From a checkpoint of a small image inpainting model: 40-pixel images, 41.5 epochs.
Rows from block 2, named by matrix and row number. Rows with one number belong to one channel. Each number is 128 + 32 x the weight over its row's rms, rounded and kept within 0 to 255. All counts start at 0. Numbers have three digits each. After the name is the row's rms in percent of the matrix's.
# convs1: first pointwise conv (model.enc.2.0.convs.1.weight, 256x256x1x1), inputs 128-255
# convs3: second pointwise conv (model.enc.2.0.convs.3.weight, 256x256x1x1, transposed), outputs 128-255
convs1.62 104:098085110158115090122132134118076106131102095182119108136206125174135118169112133132155137135155185143108125101130166099175187059152071118169130149096148113150098136125086080142144169183153142160209149089115129096106141158112166106114134118132148084120168115210121112107134142095147111105176162124131140123098080159163147137103111062121125145135100163118064120137117164123129090152113
convs3.62 105:113135097147104132056146096181112124094124140162080152120158113159133121103077157143168123127131117136109140142149161146091077135153191124067137115138212140079146109109122167151128162147128151101230136179142099128138121174084123127123090155154167129130133067162088103113142106118086074128120156142139154125102111137096076122105134176183125147157138133082127119137142142160137103130135
convs1.63 100:116179089113123151128174105121202131168195119131100129160174155129197090140141164103065122151098086181162116120111130155124109158152161099207091135122160155118135113054135118120168112114086055109138138111141138031163106181102137093152234086108095145103135182105075134101140116193101166117147150169132163118169162133163110102155098116106123166102160153151138122142125157110105121168116
convs3.63 086:102080133116066098097154066153117131098138157149129150135150161079135128181147112127104202192108137123153102103133090123130113057132146143116175128102108145200129121113122147140175118134115067103185164150149111091108095143158161106115213141087168123115105123103115139170123144078142150145084110128125141197115152130077145091136114130080147175160115077139177143165143107112097139159095
convs1.64 120:109172121143097127169126071102096112151142132130049124163141099163097195173142127088154153136137130105129196152165207114133129162137127148134088150148121160149202117127130107107106129113123143160070231136151133140140144107146160074102143118107165115148140085133120104121130106113128124155160119118133129138135085173216093135139139116097186093107030170102151136115125130099149055162125
convs3.64 125:160153122115148109081125146120155137113124104125112137124118175140115075137160097163147128101163063097113176091132153088125108106168133150159148101166123123100087190117188140099228193069142131178136110217111137129135130148146113214125134122158120114128102142103192110132113128143097113132069132141092066179127166096174143126088122121132120112089116165158146159123151094123040175117080
convs1.65 101:135147085153123092143134130087143106144109088180183109114090155103081099097119115140065110136161194122118088049076118191106068134122125122180155142155105114153132104114140099119124076095168199134176148115100112078116097156174110152164150151123133066151146140127143143105145117140110066081149128103122080146122197175148158185101115166120152118113065129112122088150136159153122194083124
convs3.65 096:141170154121146145090150133129116164014119120111177136111096173116102131133105202083201132171176170157111136138135146113136150134122099088141162143141155177115042097115126125098156129115100099109109126100167094072096057146172157049112109128112139141109044128127177119116110102125136103101080098114130102162191128167169156135154146067088115067142114125125165146143115126126135135118166
convs1.66 083:126085133145144115156106092196125127150150079093069095185112038121155158075145142163142174144122166139173085108149155134179108136155084181125156086115139165081154147114130172068075113146162139170101146133111110140158130144155085144186110105141102123149178092065158129137055117122166125138083122105186122125136148127116084125137108166181076187094149163142165191111152123107143141084120
convs3.66 086:111108116174135025105159140150145135146115082050074132129178129187079100126125104178158161076154133123140139146120137130142137137155162155158135099105083114081116095136153115139136097143123146065129127149131191143087098121135134147107102164121103105126123193159204165118140156127166098083123092110126097123092082115160140122124089100143110120134103082115118119136176128167171176100183
convs1.67 104:123050112154124108132164121138123095102079034132111124136131144123188152151105124156115194135132130098130148172097097117118116167126112106128146153138132090120181117123108105129124163133097100144107155156076083117147155102133097132144255135130128162148095110179093086126169133128096153226100132138108186102111144127125109140140135132130100095087144140179183114133178141079188168133074
convs3.67 105:072184110156158123146129079122139078114123108127116126103129137148121135124130115125090058128160071108078168118151171144132136051153132141109070118120116134103113125103192154197047143113119074164122175123137121037119117137102119133155205118119179111141114096153173084155104149108130140193081145111163153090081163036095140153119093150147056062106133182112162096109114127151132107076124
convs1.69 105:138141109121142154127169074082120158113114194098121187152143101093159172062209122114159086139147094136060104100201126089111104161126125118083155076133114211124151152141155118208159105171119125133124170143166153173109137141119128120060121120127104173129123173053063177107170138080142148120150137126166154063111116086120132148105128127101171131143132143101133118158136142125186140109122
convs3.69 111:223128117123156117141141161116131167135179101129140124107117121090165147033183059099088131121137091112103078117137139109119098152181189129185130082176201151168107078126127113130152173134117079128078098185182156134142124104121116092125128093146126136132121077126148095141065116092154131121127123093126219094124091169119126108094150093091122122122149142181113132164126150102099146111132
convs1.70 106:172134128119121126085183089059155121136124133057125150146187113133157153096145131160084149125076101120139151164118151139125117165085094122099094139110127190165212083119136144123114081107149108105155161105144120154125130121151132122064131094160133138113145208128037120088151128151150084115123130112180141165127137171161135146135092132102106097077154161112148126202133172145152123106112
convs3.70 098:217130128122181105135094123082099134155116102086119125153168172133135110102173145163107133176115104134135188058131070125149136135150078126089089058146155208148137144058168134105142092138127100148156146139104141140167103103213119105144159069106122103173142156097161061092134100144115123080120162095151143098116162201096092150124104101175112218127102208157132141132149134116077121145130
convs1.71 102:100105081117131114133144104071143142096112186142096147144138128143068128176140112110119183167186147211143057148170149181113143149148118114180144129121147125112108112122196120139157082112103157141139095142174155158064083206180171123124162088094148147179117121159135166159103180143128084177137111249122155147188115108153079111141141128101132113149097124083179143111177164099089117161169
convs3.71 094:154124134087165121118117130102123155070097144144119169159151043103096109097103103049161145110162104107162164129135119113163156120085144118138121112159170156104126109160158159067150102150075196131145109121130161113121088185184083096092127074115110103109152083137123080151087114089163127111138157081162177158148129130142105094133145173135110196170146131157128118146096153150136128153180
convs1.72 111:114113177165128122073161159151121103154184117129146154175096106093126145153102176089083095109186130112042164153132162157154138121139142124138103094113059106137120140072102085145127084091073128128183078079136158127146144064168177138139133109169158138139094183164091110145142150084068218126170160149068081134160092065117195142184103095131124069127135136161116132149084133117060149091091
convs3.72 099:041111158103132166098171122086109122148133124072216140130115157083111133093144165104135092093171108112138124111122166094168197118094113126115092061083099141177079114148109141142115129128157090127103125147137125115104180125123114152156109168060169121169142165158203143100112120182103120156175122092150102119150133152128069126149078165125120127135155111068149133131059093161166141121167
convs1.73 102:134062150143119070124128115153123100163147132087110134079146059125150151100117132154051162078128143100098174128116131126114151141212104147137128165132141139155153105189121170073105147133132172115122153144052122093097154126121112119177237123130184145090086188119130122063081118117132142111124125110106147110113105052166116109118148141076144151087179123125124111114078177083116112148128
convs3.73 087:143156141096111079102125137109126110110102176176119116161118173135140127092086115157040095165101107120108109142167134096133176154066081127093067069139072129111184108163142162107097133177097165167112159101106149051120118166154083136097172148155160138138151152107107106093150130201091133127167101143157137093130174152141134085128127202098152073118127161154065176129136110166149125106115
convs1.75 099:097168145139200113091178144120124160116113126094101085099114150150112140098057147116161116117144121125118174142133069095129071144117094105189115152198136109124101136093113070101103126183158133103133084094120107103148128133118135123149144094149092119139135179105170136094163106108107138099117147132136111103081070105112098106208149123095149098140226148137157133123131099120106123103167
convs3.75 091:161098139169131197131197114135143193161125107121150153126132109089109121143116110120118119120135184118160143149161136144119151099093064064072114088082152154110155180084106114088182107116141159124103081197138099134103161149136135126147094062109081124120142150140155115080114123114165167109159157117144089133110122118142178172160095219125109128131037189058122180139093097107139135133112
convs1.76 081:132115046157098126144085120172197083150177129141082117067143101113113151127156164092054095137087147154120142168121145161140137132161140133125103169133169113157090132102105108104132138140150090018161106138154207149143095117143107137128164154111155131194103091144113186177152142172142134122079072137124115088145092138175122122129106133144152129102128154143095096079152102169100085090134
convs3.76 088:120090134134112168152157167160125138106135172148130121096124115120077174128068181168118167203121134154083149154159140107128123166145142124148099171072168134104137092129122117169180100102118120019118141087131082162127133101129101118133139150118128141104139140176114156075136114180107113075099019164159096140144119140134149142148130150144140158124109122148141103098137076131133153129146
convs1.77 112:092175100136139117084081122132199125136139099132202151147170114109112102101126162160122157130106154121118144197155129109100126114125133102143166186127062088122130126108119069111141210114130098135159124072151148116150101110138127153101160107138149122104164151176125114065088127145139152146182114096138148059080174153189144214057135128081138155101083180102153146183104137097112172101138
convs3.77 096:139148117131157069140171157142115129129130129127144160109095132116123107171050149143101158099147084087170165137129120088137137109179160230133091053163165110088125154145112147148160111156170128126105237118122170119163095144148112112101132072135154157089148085100063204119132113151157130119123156117187150091107126101135108144115104137110163160134133125116136110147126121126119116125110
convs1.78 095:154108130164121090114088135107103100089216083097125132131147149147158114128141157124090055129142124255135120123138075169137141129209098126150107152121169153122119120112088135169124095103131109117163096145229140216110124121103080183121000157153134082167128140111102130157039136082091172223109123156157177101150139107131149112102128111104130105118100152140142145124147145172074066121135
convs3.78 098:079166145114090138100139096085123104151097100109083123097150168122099126058105127107120161118131129101105088116143064148118118133088074128068083031112124146128028127150116157117129133122071169090087124119229145101116013117120112127150122091144109136109139137126106079122123130090084117149118136085071155128100168104078140062095098111093089132128133175115124121119140165076141079146130
convs1.79 100:070135151096144131086066126110137106121093119106163097101120167116094089142087149117085143123159099118110109180078129118105191158035108147176121042127104077182104106095164101112112115114132106135118056053138169084173104117141113122090114119157131147116149117118095114144176127154178159026142120126123125110122088138141128148169133163119141160093139111111154139132144155161141116092143
convs3.79 096:143145143093084138180104104125125087160125114147164144063122145144124142138157112096141150076101137120153089108155114126155123146126117130117143045095121136181084135130122091110015136149116130087096120047138072179150061177162077119076104105122115121152154125111201096117153088078152102156124149125119056173164140118089108103170128164052089087148142119123091089179136119151112137099147
convs1.80 089:118134077109137103142179127110142126101140110123115159115113146151117150165111134178131154177201117156121104161174067194157112122116144138120142084110141135069090089161128123126120101171151109089135083122068156124128089132064079200119088098156096137120137156139179132157147081138052131150120096134133151112127167114122173103108099135087164150175131143081138113145167114151122105165138
convs3.80 094:161160134158157161110111129138120080110108178102146106150163183122118134120124152142123164144171112141130108183148187128132107126137140154196166171121150125108172132133180165112084119136219096140191154144106094181159160113123118150138166148110108167116028158117156124133153122141111169115127132125120141116159109119106141167162134121105152163080119133190121121119107123153187153127122
convs1.82 107:123122159148164169119135170177144132133061172168123154073084116120169124151173093149128147156082177166126082098118065152173118139153096139129144098113131135164158080139134126099153096106120082077168131171129072194148171111113165155098121129137108113118136089146178127121164151142120082109146085095101164119097111151127125039166127133123097142117191121108094114140127104068139117103154
convs3.82 096:169136135129132162117119113092122109154179157147079161125117164154174140100058116175189144165124077139104147149101137112160131102117206074154136103136137147116148136071125107167111117108145066118165139135107229124128106156131127156133113102135122113109186185095128104190134200124171132120148116087187085130115154132145140134135133131173134089144082178163090174125144093111129108124114
convs1.83 086:082179186158157139154122184138101157120077113087101108137139175135123133123103128065138133136143079095044150160120164161142069141090118161139152105069070146114137100120167142082112055152096087148136083114061081092203111131148182149135115107093126081130075153107107064160117106117137142064093144147116116122136114084126110086156114144102095136127144091127203122140080106119088156181138
convs3.83 100:149113124104181163139161113129146203129148131118124106089130081122151134122082126108118095164128119092124082163114143123143179150146114121121145124145182144183170104124161151089201132188158068124103194131129116094143124134127146121163158161084131094126128109162108159111114122083115110128133112129029185077117093108139124064126136117148088125115095098131155156167162133124075145144108
convs1.84 106:169124248078147120111091098097141174093131198221150048150157128187085125116048091112178139128148116122158171116148120112153124155138152131148110144147144085107159192155206120151090116076096115089117102111124123086154141107163134120140105162121150136161157072146194065117087183113139104147131118122112170122079164185125162120162123126109110107116132056133110151123111125126115118123132
convs3.84 103:048132169131145111172079139137140113148117116081160118103119131065096148135117094145199117112069140094182109161122143101137196113121085116127164151154169121085109101143118140079120136114111137143123086160179152123137130098124126114103083092148112170088177127135170116133174079136113094092126134113125085210139140079128076081110142157094183069125126047098172113127089159119057125115130
convs1.85 080:135077118164154112149148134144217114106092067121184132149103092100160209149172106108095134145138115129158128193133157137146105150118130131170159169197081146077075149119128139116089129159138104133155147148142191076152135095154114131089113154105113086142115126118087147147127211188123098121090138130165135052121136131145133132131086068131090110126103112111170117178156159140119085142125
convs3.85 083:097123175151103209085139118187135140096122125149116134137113076174087104103070109131097117149175150139130176173119144115154134123196155135143114146064135120127111136075107077097155162126111119046085162135157109098091150158114113120148127119114134124118134114115129162169121102120141080117078079126110198195173172149169117182132103149140161102100151113159159124110133167134097128127145
convs1.86 091:112138111085139141090100109122124112154123146123126137116148131150087144096090059110114158091088124142138090159122109121128149105103108165116155140125183135090142146133132103163133094084151126080101108162112131098165042125107115141115120129195140095107151144123101157061117191108163145177096177113089078154099138095132156136049118112139140093135134225109097131117123074165171133124116
convs3.86 091:081158126093147171119092120121125181120134151100157126107085138100151155163093219085085121069099126143171062092138113050191116095119158106098136078118140110152135135088104151145138104115140143106138148066089086098137173143163174175105087093144131177162092143144058145083151151089084098097094163131148135140126132074119152140150132131173121130142114215123165157131079150134121132137112
convs1.87 102:140137100143099173128166133125131117126189150148131089115142177131117139122218083146151193139151147103116140097139149141117164131078140127150158098115098135183127118089118120109112106121160129134104138127000097128124147174121120141125159088146101185108105111122109104100170163113092171157131120130134173038141144145115130113045123145104098128114167127098103129153176099110101114094159
convs3.87 107:159138119124162132106145101156126126125087141176118106157163082098119155134073171165087216143138101026151084121116131138145153096108179111127076175116105143106149126055136126148139107127175114132199189167193142001155149156139154112113094179101119136086116130124137108079118130155119143192097150147104115161158172132112149097158081110139137111126110213124217137106130164134127101160129
convs1.89 098:104115156169129139166162132220112133123056144129193163112119133151093129171147154153059163097135081086166131086120117107150100144112167071145124127131193098141126102139124145044121084159115129153137151091155173129198078145122121199132116089075130132128086124104132138148150145116126085137164091158148124108132069133144156163189130151086144121118132103121161145146075154123071157071156
convs3.89 100:161166137123163146143169127152118139106098088108130145113124115132132132087102112130113126122154117173172219129135114076164120133122136131052091100094035126124112128129098140150070083087150166121076051098092114132142153082162093145134134119067127160104091124092130105091105120187123111157105128084102129115153047091091102151105117094121090123137180086047147100090104114135077148181150
convs1.90 100:119072055164104154116162123128077145156171058146123135124129101056152180120165116142148171115133085182075121103122128143138178149014132120107161122155178109086107137160175141126101123102152152118127137125205182202122135122086102141081000104138148215093149177145131168162141135122145130184115143118104132136103103133103135173116119137153138165130168130119155144135255137108103123193133
convs3.90 093:163148096108151105095146160084141140151167135184147112124140132161093144139095126079085116153133108000117140128129189170112070153140119103148130150116121104170142095172142150142096081154098149156091213117196085133112089085138135094139084145112124102118161146059102121050134122161130115134151153181149100091147134120140114119148152156146142132161152197105161181130161149156119133050127
convs1.191 105:136155077151128114166149135246142112132117115141094148154132145124149080079154095159131107174133172108164165146089160102146150100115114112134145091138090082130064118167160068170165180118136093092136170151111098127126154128108119120137122107078108101122151210143120180115111132150148110120092112079179124124166101135114136149130134114221024125130138138155120101126180101170149168080182
convs3.191 104:098172126150163156160132119124158180041078170121116123174111116138101181087164142076132113150169120087180146130163196113179130151132113102185199117105126122132191129119097170139134094145148148174158180164135123164139131159138128131160148115160147050157094167164102170161092156105122088108162152122181160128087168143133083188155139154154093140118140115104087104111159174118129125124182
convs1.192 103:193181122126074160153124190114117123125083107142148120109076135194146111156114153149087142089166159070104144067080131093125218141118110202122106086122111170091173108129113116125114086145139124129098185108165100106141095116149083052139179177112098154147137152148148091128179092096134139086098112131178109151145110091144153175072107076123155128104127119127196164149108170096171244096102
convs3.192 093:090140126082100103190181153164167132210152153124129132115139168147103147165148123162212082167106117109190149121130172116110187135134126145158172139124143153163083137133132101109119114130125085107094094152127101153199111102157174176163200161146143096090117136169067133178106131107145086117121121148116162164127119130145172170126156162130150167120119160071120147158132100097124176125127
convs1.193 094:123088130125188048151109114068172098140109233100129130109118131149154178147142077163189119111084080113123138131150165093123125128132143099146152096125174130089097135178146124121129138094116102127115111102145097116063080160131158132117127120133127132121136131085118115142135117087117106111194098091116101128061083128196105136131128199095116169144152158066094141136135155141156144111138
convs3.193 097:133135074116151109103150105109127215120141095142138188110135117134145109093087143160080103127099180140191100134143115177136108138148172114195136107108127137097137149140148130125078157160124129049171157077134068127121204137164161161137156109092172177150115097143128110143202170088146179100191148151122166133115120140146106153153165140139101099137084116150188136143057098064209182143121
convs1.194 067:132111100110086045134068105136214117123127143093125130172118130209093076196205114083145117139184077188114136153091146129105110176137113167124103165134132123084073115139174124158106186152132068124090133107160164119120090127108065158146081138045122114108111147092162139193093182215113131109127070103111141123115149109059115119134116160113107104104088165136111146139101151191134121145169
convs3.194 069:142115156162114152137177104133082079089157161146173094150169100138079174140110137131152177133130110132130183158137162148160132137178113141126098171042136076120210127136112134165108167106105099018153123099155114175150187156105119113094109144118141169116142095110141118157130110114106158124127083137091167167129104130043101139131145124108145092154140105129133099106120072156090123139129
convs1.195 097:185140116091136146118101066109181117100145175138071147163116176104146134122142131149122145121153159084103125108145129255093167076139143059091174058127146143076164183127109103129089121094121104120188092116138135104060124126145161103117132081130093149155154143120111109164108175136112124173144127083064129150128125093124151111093126151130105139116160130171103147125137074134146084152096
convs3.195 098:079125073153160171169160151126144131153195121133131178131079096160114116089098109149139131094135197127104188114157097116090100075130144115104111164125142169088141170091156145100144023112164110138096192113151108079150060195153067151088108092112101175083172087169114153101103126161167120108149145152152100155142135172100111156105115127125141158126146174180117115088101136150137136124122
convs1.196 122:138098119122100162067105119146229210139079125127107085117099183173117147139122109120116153143108146158138080084177158114119130120062139111135128133116120088136167119153117148216152126073109077131124132121155137110109150140095161148109161080183148120119174139155083120080154160144139081125129149220112165163154120078104128164040117106146146161108107119154162163153164087102100148030144
convs3.196 093:101160125117173169077174129172149172178095109200151141086089138166152114091109126143192145151155107173092158133159117141119142176200187113125095121178161131134163121118112065122139131111101160137123176110131139134128105080141057082130128102120130131174115137158109225131092156077070132089164150175102119138189137165191182164145117149102168135147181143140106130196131161107134082173081
convs1.198 107:135140127124110160179158103025103109125144102130162122161165112136117144186120131134142100109130110119138122100151118108115205157153131105080157120172154142178068130114108107063133084177165105066100088144086138146159154145121143130089161097130115096175122136168177114073170164121129146153135152149140122082174092136144107182074107112111115085154148088135077159181120130148116129079124
convs3.198 097:164163100070113139087134105108111189117129144138138158165115138118176129136051102109104162142213150090168145139104153101107079134163124082088141083141147102131102121094182126183106213090092120169149164148117120156123101107139153128143116129146103132131142131135124114097080105101116098120167124081119104228129157137090093131151119112134098176168168118073126097124108079143112140132123
convs1.199 108:046129110177131145148088178186111091121104121084154117127173133163140130164119123131173148132096022128168100126206147118142142103135150131089130141087081165127090141078130137096172131086035149132089118096141123157119132084162143125144126099187111103161101093097137129132139198116112195138185116131130114127139165091079095157138140209180172110129117142138050136107092119085075152145149
convs3.199 127:128143187171164110174123153123116126107145121146133121131099096124123207154128128092058088121142148119189120175110123082112127130087061188176117137110112168076146121211102143153034099139111128134140176108142159088115075143162108103150123092098179111127148106119153103146151124103143118103189163151131133170149186112149108142095088168087140174117128082121095128143106070131147126133162
convs1.200 099:092131141149127174090148139156059079110052107150136122141125104127160131144153208131127098117156150113139112140141132090108112145158089129099120123148112126104138115153129114158182102088110110118156152134091157152098210112161158165122152090149171129161118084121149132157213145144074068179152133126176215112141114101120150135096078133167153123087082118088111112159139146166072138115130
convs3.200 097:168143106117177152099086100181144159097128144108068091076166164109075168066124114209092130163147088147158103079147155089093152084097096133187203144151145130115091121132130096124184116126121167145177138151113122135160099097152132179174111148165142097100130077130093076154137087125175107164117166102063137171011146130087128099073119125118180114134104161168124143145143106116069144107132
convs1.201 104:157198109088143099152094094134113142104126091073144127120150111116148146166110117089138144133160119104136118177126104112137178109096133136107134151121201161183168105051086131061149188140163115160083158111111184141107089177146138075142123118122196139184129130161087194165151180077113097124106135167100110148131150108112127164179154127123087153181082108137157063080129183143144119106135
convs3.201 101:139096215141177113161146099147143142135161183109169129097138121149122093142183093090096117131150103099144122115141104075158144106123114185147092134124091148161123124167192151143092116153093196140098131169118131115122190102117106122154099149178109178151154092167168190128169135127149106105143156121130144089102111104131102125074155163100098173120127155179137145123100150097099148147108
convs1.202 094:151114131131156149104087106202103100110137062146159129164128227111122092080143102156149108135120131208169118161147126039156131101117155134086097093137102130113116145118098122117081139077060138138148124145096167182163102064083112163129124191185176121153126129120161111119061137120173137159082103141146131147139135135100171108155115103130143186133098203182144086140167137173125111102110
convs3.202 094:159162157122166164170181106091111182113158127142117201169075153205098103133214123094114144159080135139132131168149114194149120152130112124147071124136152175138120128191178210178127142135133094118112101187154141099180163177130120146197116097152173067143169088132186161082187198155162169135123161095175096099132183176118118127127180144143167143140113143148160115152134183143141102107144
convs1.203 092:113165142100134168157138118161129130092132166129124077122124122055159120116141148100147096156139126140125104164137182076125178095166131147108120142133094092108139095123150117140128160092177145123132097114114101255099136049175098130149064128127159112111194120085132088167133193159118168187088098074145154108132134116112076086161129127142083105089097117157141079100149144159119161178167
convs3.203 111:133171109176156126102042122120111138172114108085092110161131158117136160140123168154136158154146160101135145145166151132161173155131158209133181107142194112114144173131157135130096174176133099121103129129133197183197126157172167182179164172151138059128132126178181139172117137125181132251118167097157142112114078147113128124154199112110130194118074121172119145133088095151161175042144
convs1.205 100:131163103130182123182141111098141145080116153127116137099084106130105164142096119136180119089121177156090138084124123133151141166141157130096163119175084165089108085085127185150164110129145115168121114113097141132125095150093151162111140147103096153106165150152123094158140139127174103131191127152152158143168100114168124146107121119066094142118125109132106132156098097121147073100126
convs3.205 098:149103138162169099164084140051147143089108137140090102149115116161134126176104111098175088108133131100148123168147147195082122166085094104124122144115077151141164155141133133155199171185151110144190128137122098133109158140111127117136130133107121096147112092118114125109099177128157110162085138168156127152119144159110127142146150130095077144092128126101141094156110143044095118188084
convs1.206 106:129147085146135108084167154164120127185098037063183123071101068147092181038132108142221098165148123126114146101160153125161128111181155087133122145105107119105109106140124161176120141127112046114086150144091122136114106114121088113110145142141052092112127131109153153123122093085136125144114146092067102086093070129161131123111187064118135127062171101087176143118129200104118116159161
convs3.206 088:165108121135088127074165091154088158114159100096180149094148128045145075158058093133113161109065095129057129092141093121109128094151095152104177152128145092120124106166173093107138079122131129091134095186124127065115147162166126108074111098113080139155172147158091152118135155073112126168166098145119072161143153106073149124114172099171165152158164131127148139129165125162203098144163
convs1.207 112:124124100133104086070190099099214111122127160080151231196181186147068142101152154106099142120135107130068135151163107146000123111125128208118145147133123125140133128130105130136187113143151153123164126138146127118130130121111152148130126141109116167199117168148094156113161155130131109122140133193101131143121143074130175142137123070142172121113115120115110102167092147119135058114141
convs3.207 120:073101125148086129111117082124166156128134144177117152100180115169112115123071109167134125141125157127127166147097155092067150129090142040126149150144139116096107101209013155156144092101134142145076146148152110130148153178139084122162108188106131049075107143094025168161211151099145138159132136152081122088148127131172120134162123107112144123117117119154091161144104098122192162109096
convs1.208 105:116073177129142132153123108146105130123130149096067092176120127144143180160160091151173180120147094164164122140121153116145126111162125132088146139156128093108088158160112121134132161079122190111140105095058136185143137145143120119090090108173158162163195087134091145043074130140110054147159121117110144154168098145094087172129135050138171124111092150144102111128151119089135082104120
convs3.208 114:085165132127148086123165111110086124117180169144176128129140093096120112108081101174074106122148198140139135159125176156093148083101158180091171112148135141147126156131126090147087112198125097063103126119146138118116080093122141166144157132125089177127131125111143109128122119129168118139127116113073125043142186137128096161157144109139178089120092143123109108108120178135116166155063
convs1.209 108:116145121121145117132104141180141089177125116144080071081104125122135133173138141080104184182149153138157114098098145157103162151119135103072129150147175111159121147044147156176104110200105128088130158121122101124143112147121076108134142111159147136158171144139132101160136132141102170086100130144173090126114116111160136110073133109202132143149128156129157177114106122200174070097070
convs3.209 102:118121121146143154122089198089127131122008133150114062122122174111122155085108132134163106104080119094127059142165170102100087152173196236141147161144159060092126159145132103084099163141138165102142116138145122144085162137099111080130154128193149141070127124111132139153097137116100198145188094159070096148078177127098124072128135086125090166134108115160136097144154141119056131093117
convs1.210 108:151111148063149179085163172138175210134168229144145141191149137099071167130115153160104147112052127097131102143074136124115091173126146137149113103114130140171170154119156142082123164216128127093120118128113122156170161138097185113166155138102157110160116141123095086121148112133120098156159097116097182113153095161090096114153095082083150145098115107140135108075158103113127138099126
convs3.210 114:107107136149136121124121128138162134145164130113107127205156134136124150112131142184129107147057142117088147108103124170180070169066141123160098092156093104190168057178098170131150178104141158182109156095119156126178135114157090105196077138134174104108121086119128152169146134082153116118139127176146172015117134106139225128172141083169122104139138093128125152154116128089050111150138
convs1.211 100:139111096134135123139174149144162147134125176096103161119132149168109144202070120188120142140187138171157157141074129113125120188128177101136124136136146116145145151057154109045153163165160106035150118091205098059075136141131168144152132109103192073128147191103173127140114091076100094114125148150205125166153200136164175130118133121141066132141139124127196095134140106097154106114148
convs3.211 099:178038119105095146078158109076094157147110181161132087064133133133167167156124121140147068152158161127139133126159120146121052112178123047122161099107109116169203160121109193103123129137098131206133132134121108133093171155165116166105117130126106102158112132153139162137117200125148136103168112117200143105130073124124148082130208129201152144154157140124106162128107063103146158137099
convs1.214 092:140105148078056102138157081100092116115113173116109089106118100109155125129139121126083111233121119151129108132139125107127116149107150136164097101147168161123078140198156083207163090143151149159110155054173139114097136133098102128126073106092144137104096147122133117154143118158148071115145089146110157134139104110105122156161170187131100115110171154114033076132118128135141126072124
convs3.214 103:111121144124145145124106127130155106118125148179157130166111151139090092091107158092181111186141118101128110124143177121118104125137112114158177121161119097124141183132116132148181131106133045121121098068075138102137152133123124146150120145078167067119072131136100177150082132059166129142145155086144160115154138135149127156116123157132100066127051139105112197124114201098156104117121
convs1.215 106:105141139221073131170140142158098074116114116136105100170157064136086121126123131132155124137192166118139098149125111122170076139138102104173176154153157121083126089075130095112074125156177130097112113076151112135151183116121122109171119139065115113101172094134171177121087011107176112138107126121134188138113124171145095196137100102144048162157138110164235144078174090126158132062127
convs3.215 128:092166157135119148108142120130101102131146171123123180160079147116093096095104098116163153191091126150169104121157114196121172123123091109051117091134134137172096118091164080166107124083099094182148092161132099140077087137115134119139207169124106142116097157136137126149030129173118124149116142066124118143077122120131116093147170099103113122162150147071112105115114162073096086093125
convs1.216 102:112119119132137108128139095164137096128079121160210116170132167112166139116117158178095157155174087155106155160071135148109154150152171079178114137129030136142150126137188150196144141137161101138118114104098139157124125151119085116111103150177182128140079097185125083069063134124091138118168136125119089091121093085119101130153127061085167128126084103098137171119115135132144117078058
convs3.216 095:103119110142107173140101119098147135102134110163104110150135164141125192094127123138083126156170158163138147107109114157109135108100116119217146140139207136135124123156090144095144138165124127140106145147120150127101121110099114171124150107066106147118133118134148156077152214128086108118148172138105151093193125137142137187183118115144134110123153137132108197118166128106143176108110
convs1.217 087:097111156197157135133113090102118103088103174198136107128160088121113097149133145097165108111113097097147151147131182098102090104122108131173136133101130124124139162139116125116086107168099199195147128152106103123070116128156145153137175135094104082094051131097122134105139179123077113102133146106140123096149156149101089113140155094086073088097107104143205087101167099101126113161075
convs3.217 103:154069113144109131111125133123091070173153186118080134096139119126088173098125152156109076169129049111081126115124129121134093167178135153139180101094152099113129146132162155115098149139109006121139089087117174117133134121137134130133148149160108211116112132113091127111136179185118117117150131181153138136111128114115155144063180088171079137123047120171151098153156079164069134127157
convs1.218 102:176122174164162118163176125119124089167090092135158186114052090135133112141183148124152104170163152143135157147105137107116174104125078103143107121075163159108115150061064171117146115162115077146158133137131141116126116126132110155127143152110127145147058143149085133141143149145099156080148119153160095061163158125123130120077132128133106105124117102118069125094163141111118132126124
convs3.218 109:145174116124174140123165129054123153101110147089069178141166098136117136157089136133135152162150069153208114148107103154092182113173128048144109144120154178124120145129106151178116090149100069197140102146139087139110149156102026133124099176107115157133134123141128159159006119134098108145158149090065118146105133108145165126121090098119112090108082127128139171156103083109176130170109
convs1.219 110:184038137172130129140095052136166156160150140182097126141054148150116045124151117156113093131151211150049168154105121156134177159143137108152152136130094106081216156138122145189158151129150124146160132145114100084098154140126109149069136119083136112112139119137122114155132055199146093103103133168132152121144100146091168098108110087041103185142118052111140136090088141172094168101139
convs3.219 125:115214140130111091138090092162142141077149197117191167161112138138109171135161123176129102179123171109217123162112159108130172112083148168162129109125090155088085136180096174173065126187125126164118148112114118080100120145164124133082097179138109105144135146158091121137124122143172124106173128123093129197157139143167085106104128147081173159104116173097148125141132105095190139117100
convs1.220 072:161164131127131128109103132150220118102131087161160113129143077121116091142129139164161108141168123154153128164126199161111117132135153166092117149163086136080127103178159151137106156149142120010197141103123134086149120153163134168144147188117122132147145102149156182160132134181158129126169057104124158130140149135160115104145135150150127095141084151143096084093119213132110152163164
convs3.220 089:107156181156147144147150134105089195131126130136136149143091083127103166125160130148089183174175173131105190152178097161120113142184125139164111153088166153149145117115158109125161146177132133024123150111178142135135083115140130137136170154140059165117188123123139179144155145109137138125143073119092103100138125146114097152128142170118132156133154091162125169026143149145167195127135
convs1.221 099:024149145117112149148157140129111193097143147088192143137143137118151107150132112144131155164122136126153087152153110180163123075127193125124171188181054125097138128136107119131122127147047104144147197162147095110159106130118102155173099150146176138126178108114087150107067124152121115112156139114119102184108113156164143114150152118074118156115114118100151153134105152107144233149165
convs3.221 089:095089119096173136083132152131130092095126029142108112143133160111113121084104114162093146076153102172095142143136130083164078175121129151063123115101154169128105129079145146112175106099112056155133148133107151145109115173132080124106085128124134161122134064073104108095066148133136122098208143156149130178123167143147089129115034119131120147114130117120147122152092141155114158100190
convs1.222 099:187124142118084120127130136120091073150123177085116204116129099107122119096116135187114133053135169097114174165122160078080172083149139162130082113169182064109140128118061081103182146141059135113110134165165136107172186108154124092137142157156064110109130199122131100124174103126093140139126119144129121134143098126154149187131093080133143148154104140134146150162169137113102131152169
convs3.222 093:142169205143094155122098154116148077083091106146108101145128082075163122124124166115190142103138079182113126123105150194108089117134108189131147137105133076159111088101100087143153089182049119134112160103162153150162127146125090144117083122161150123110152146098168081178140117126138115091120168113111119119159114139081164126109135164118121090092097148096097085143117105226121182085146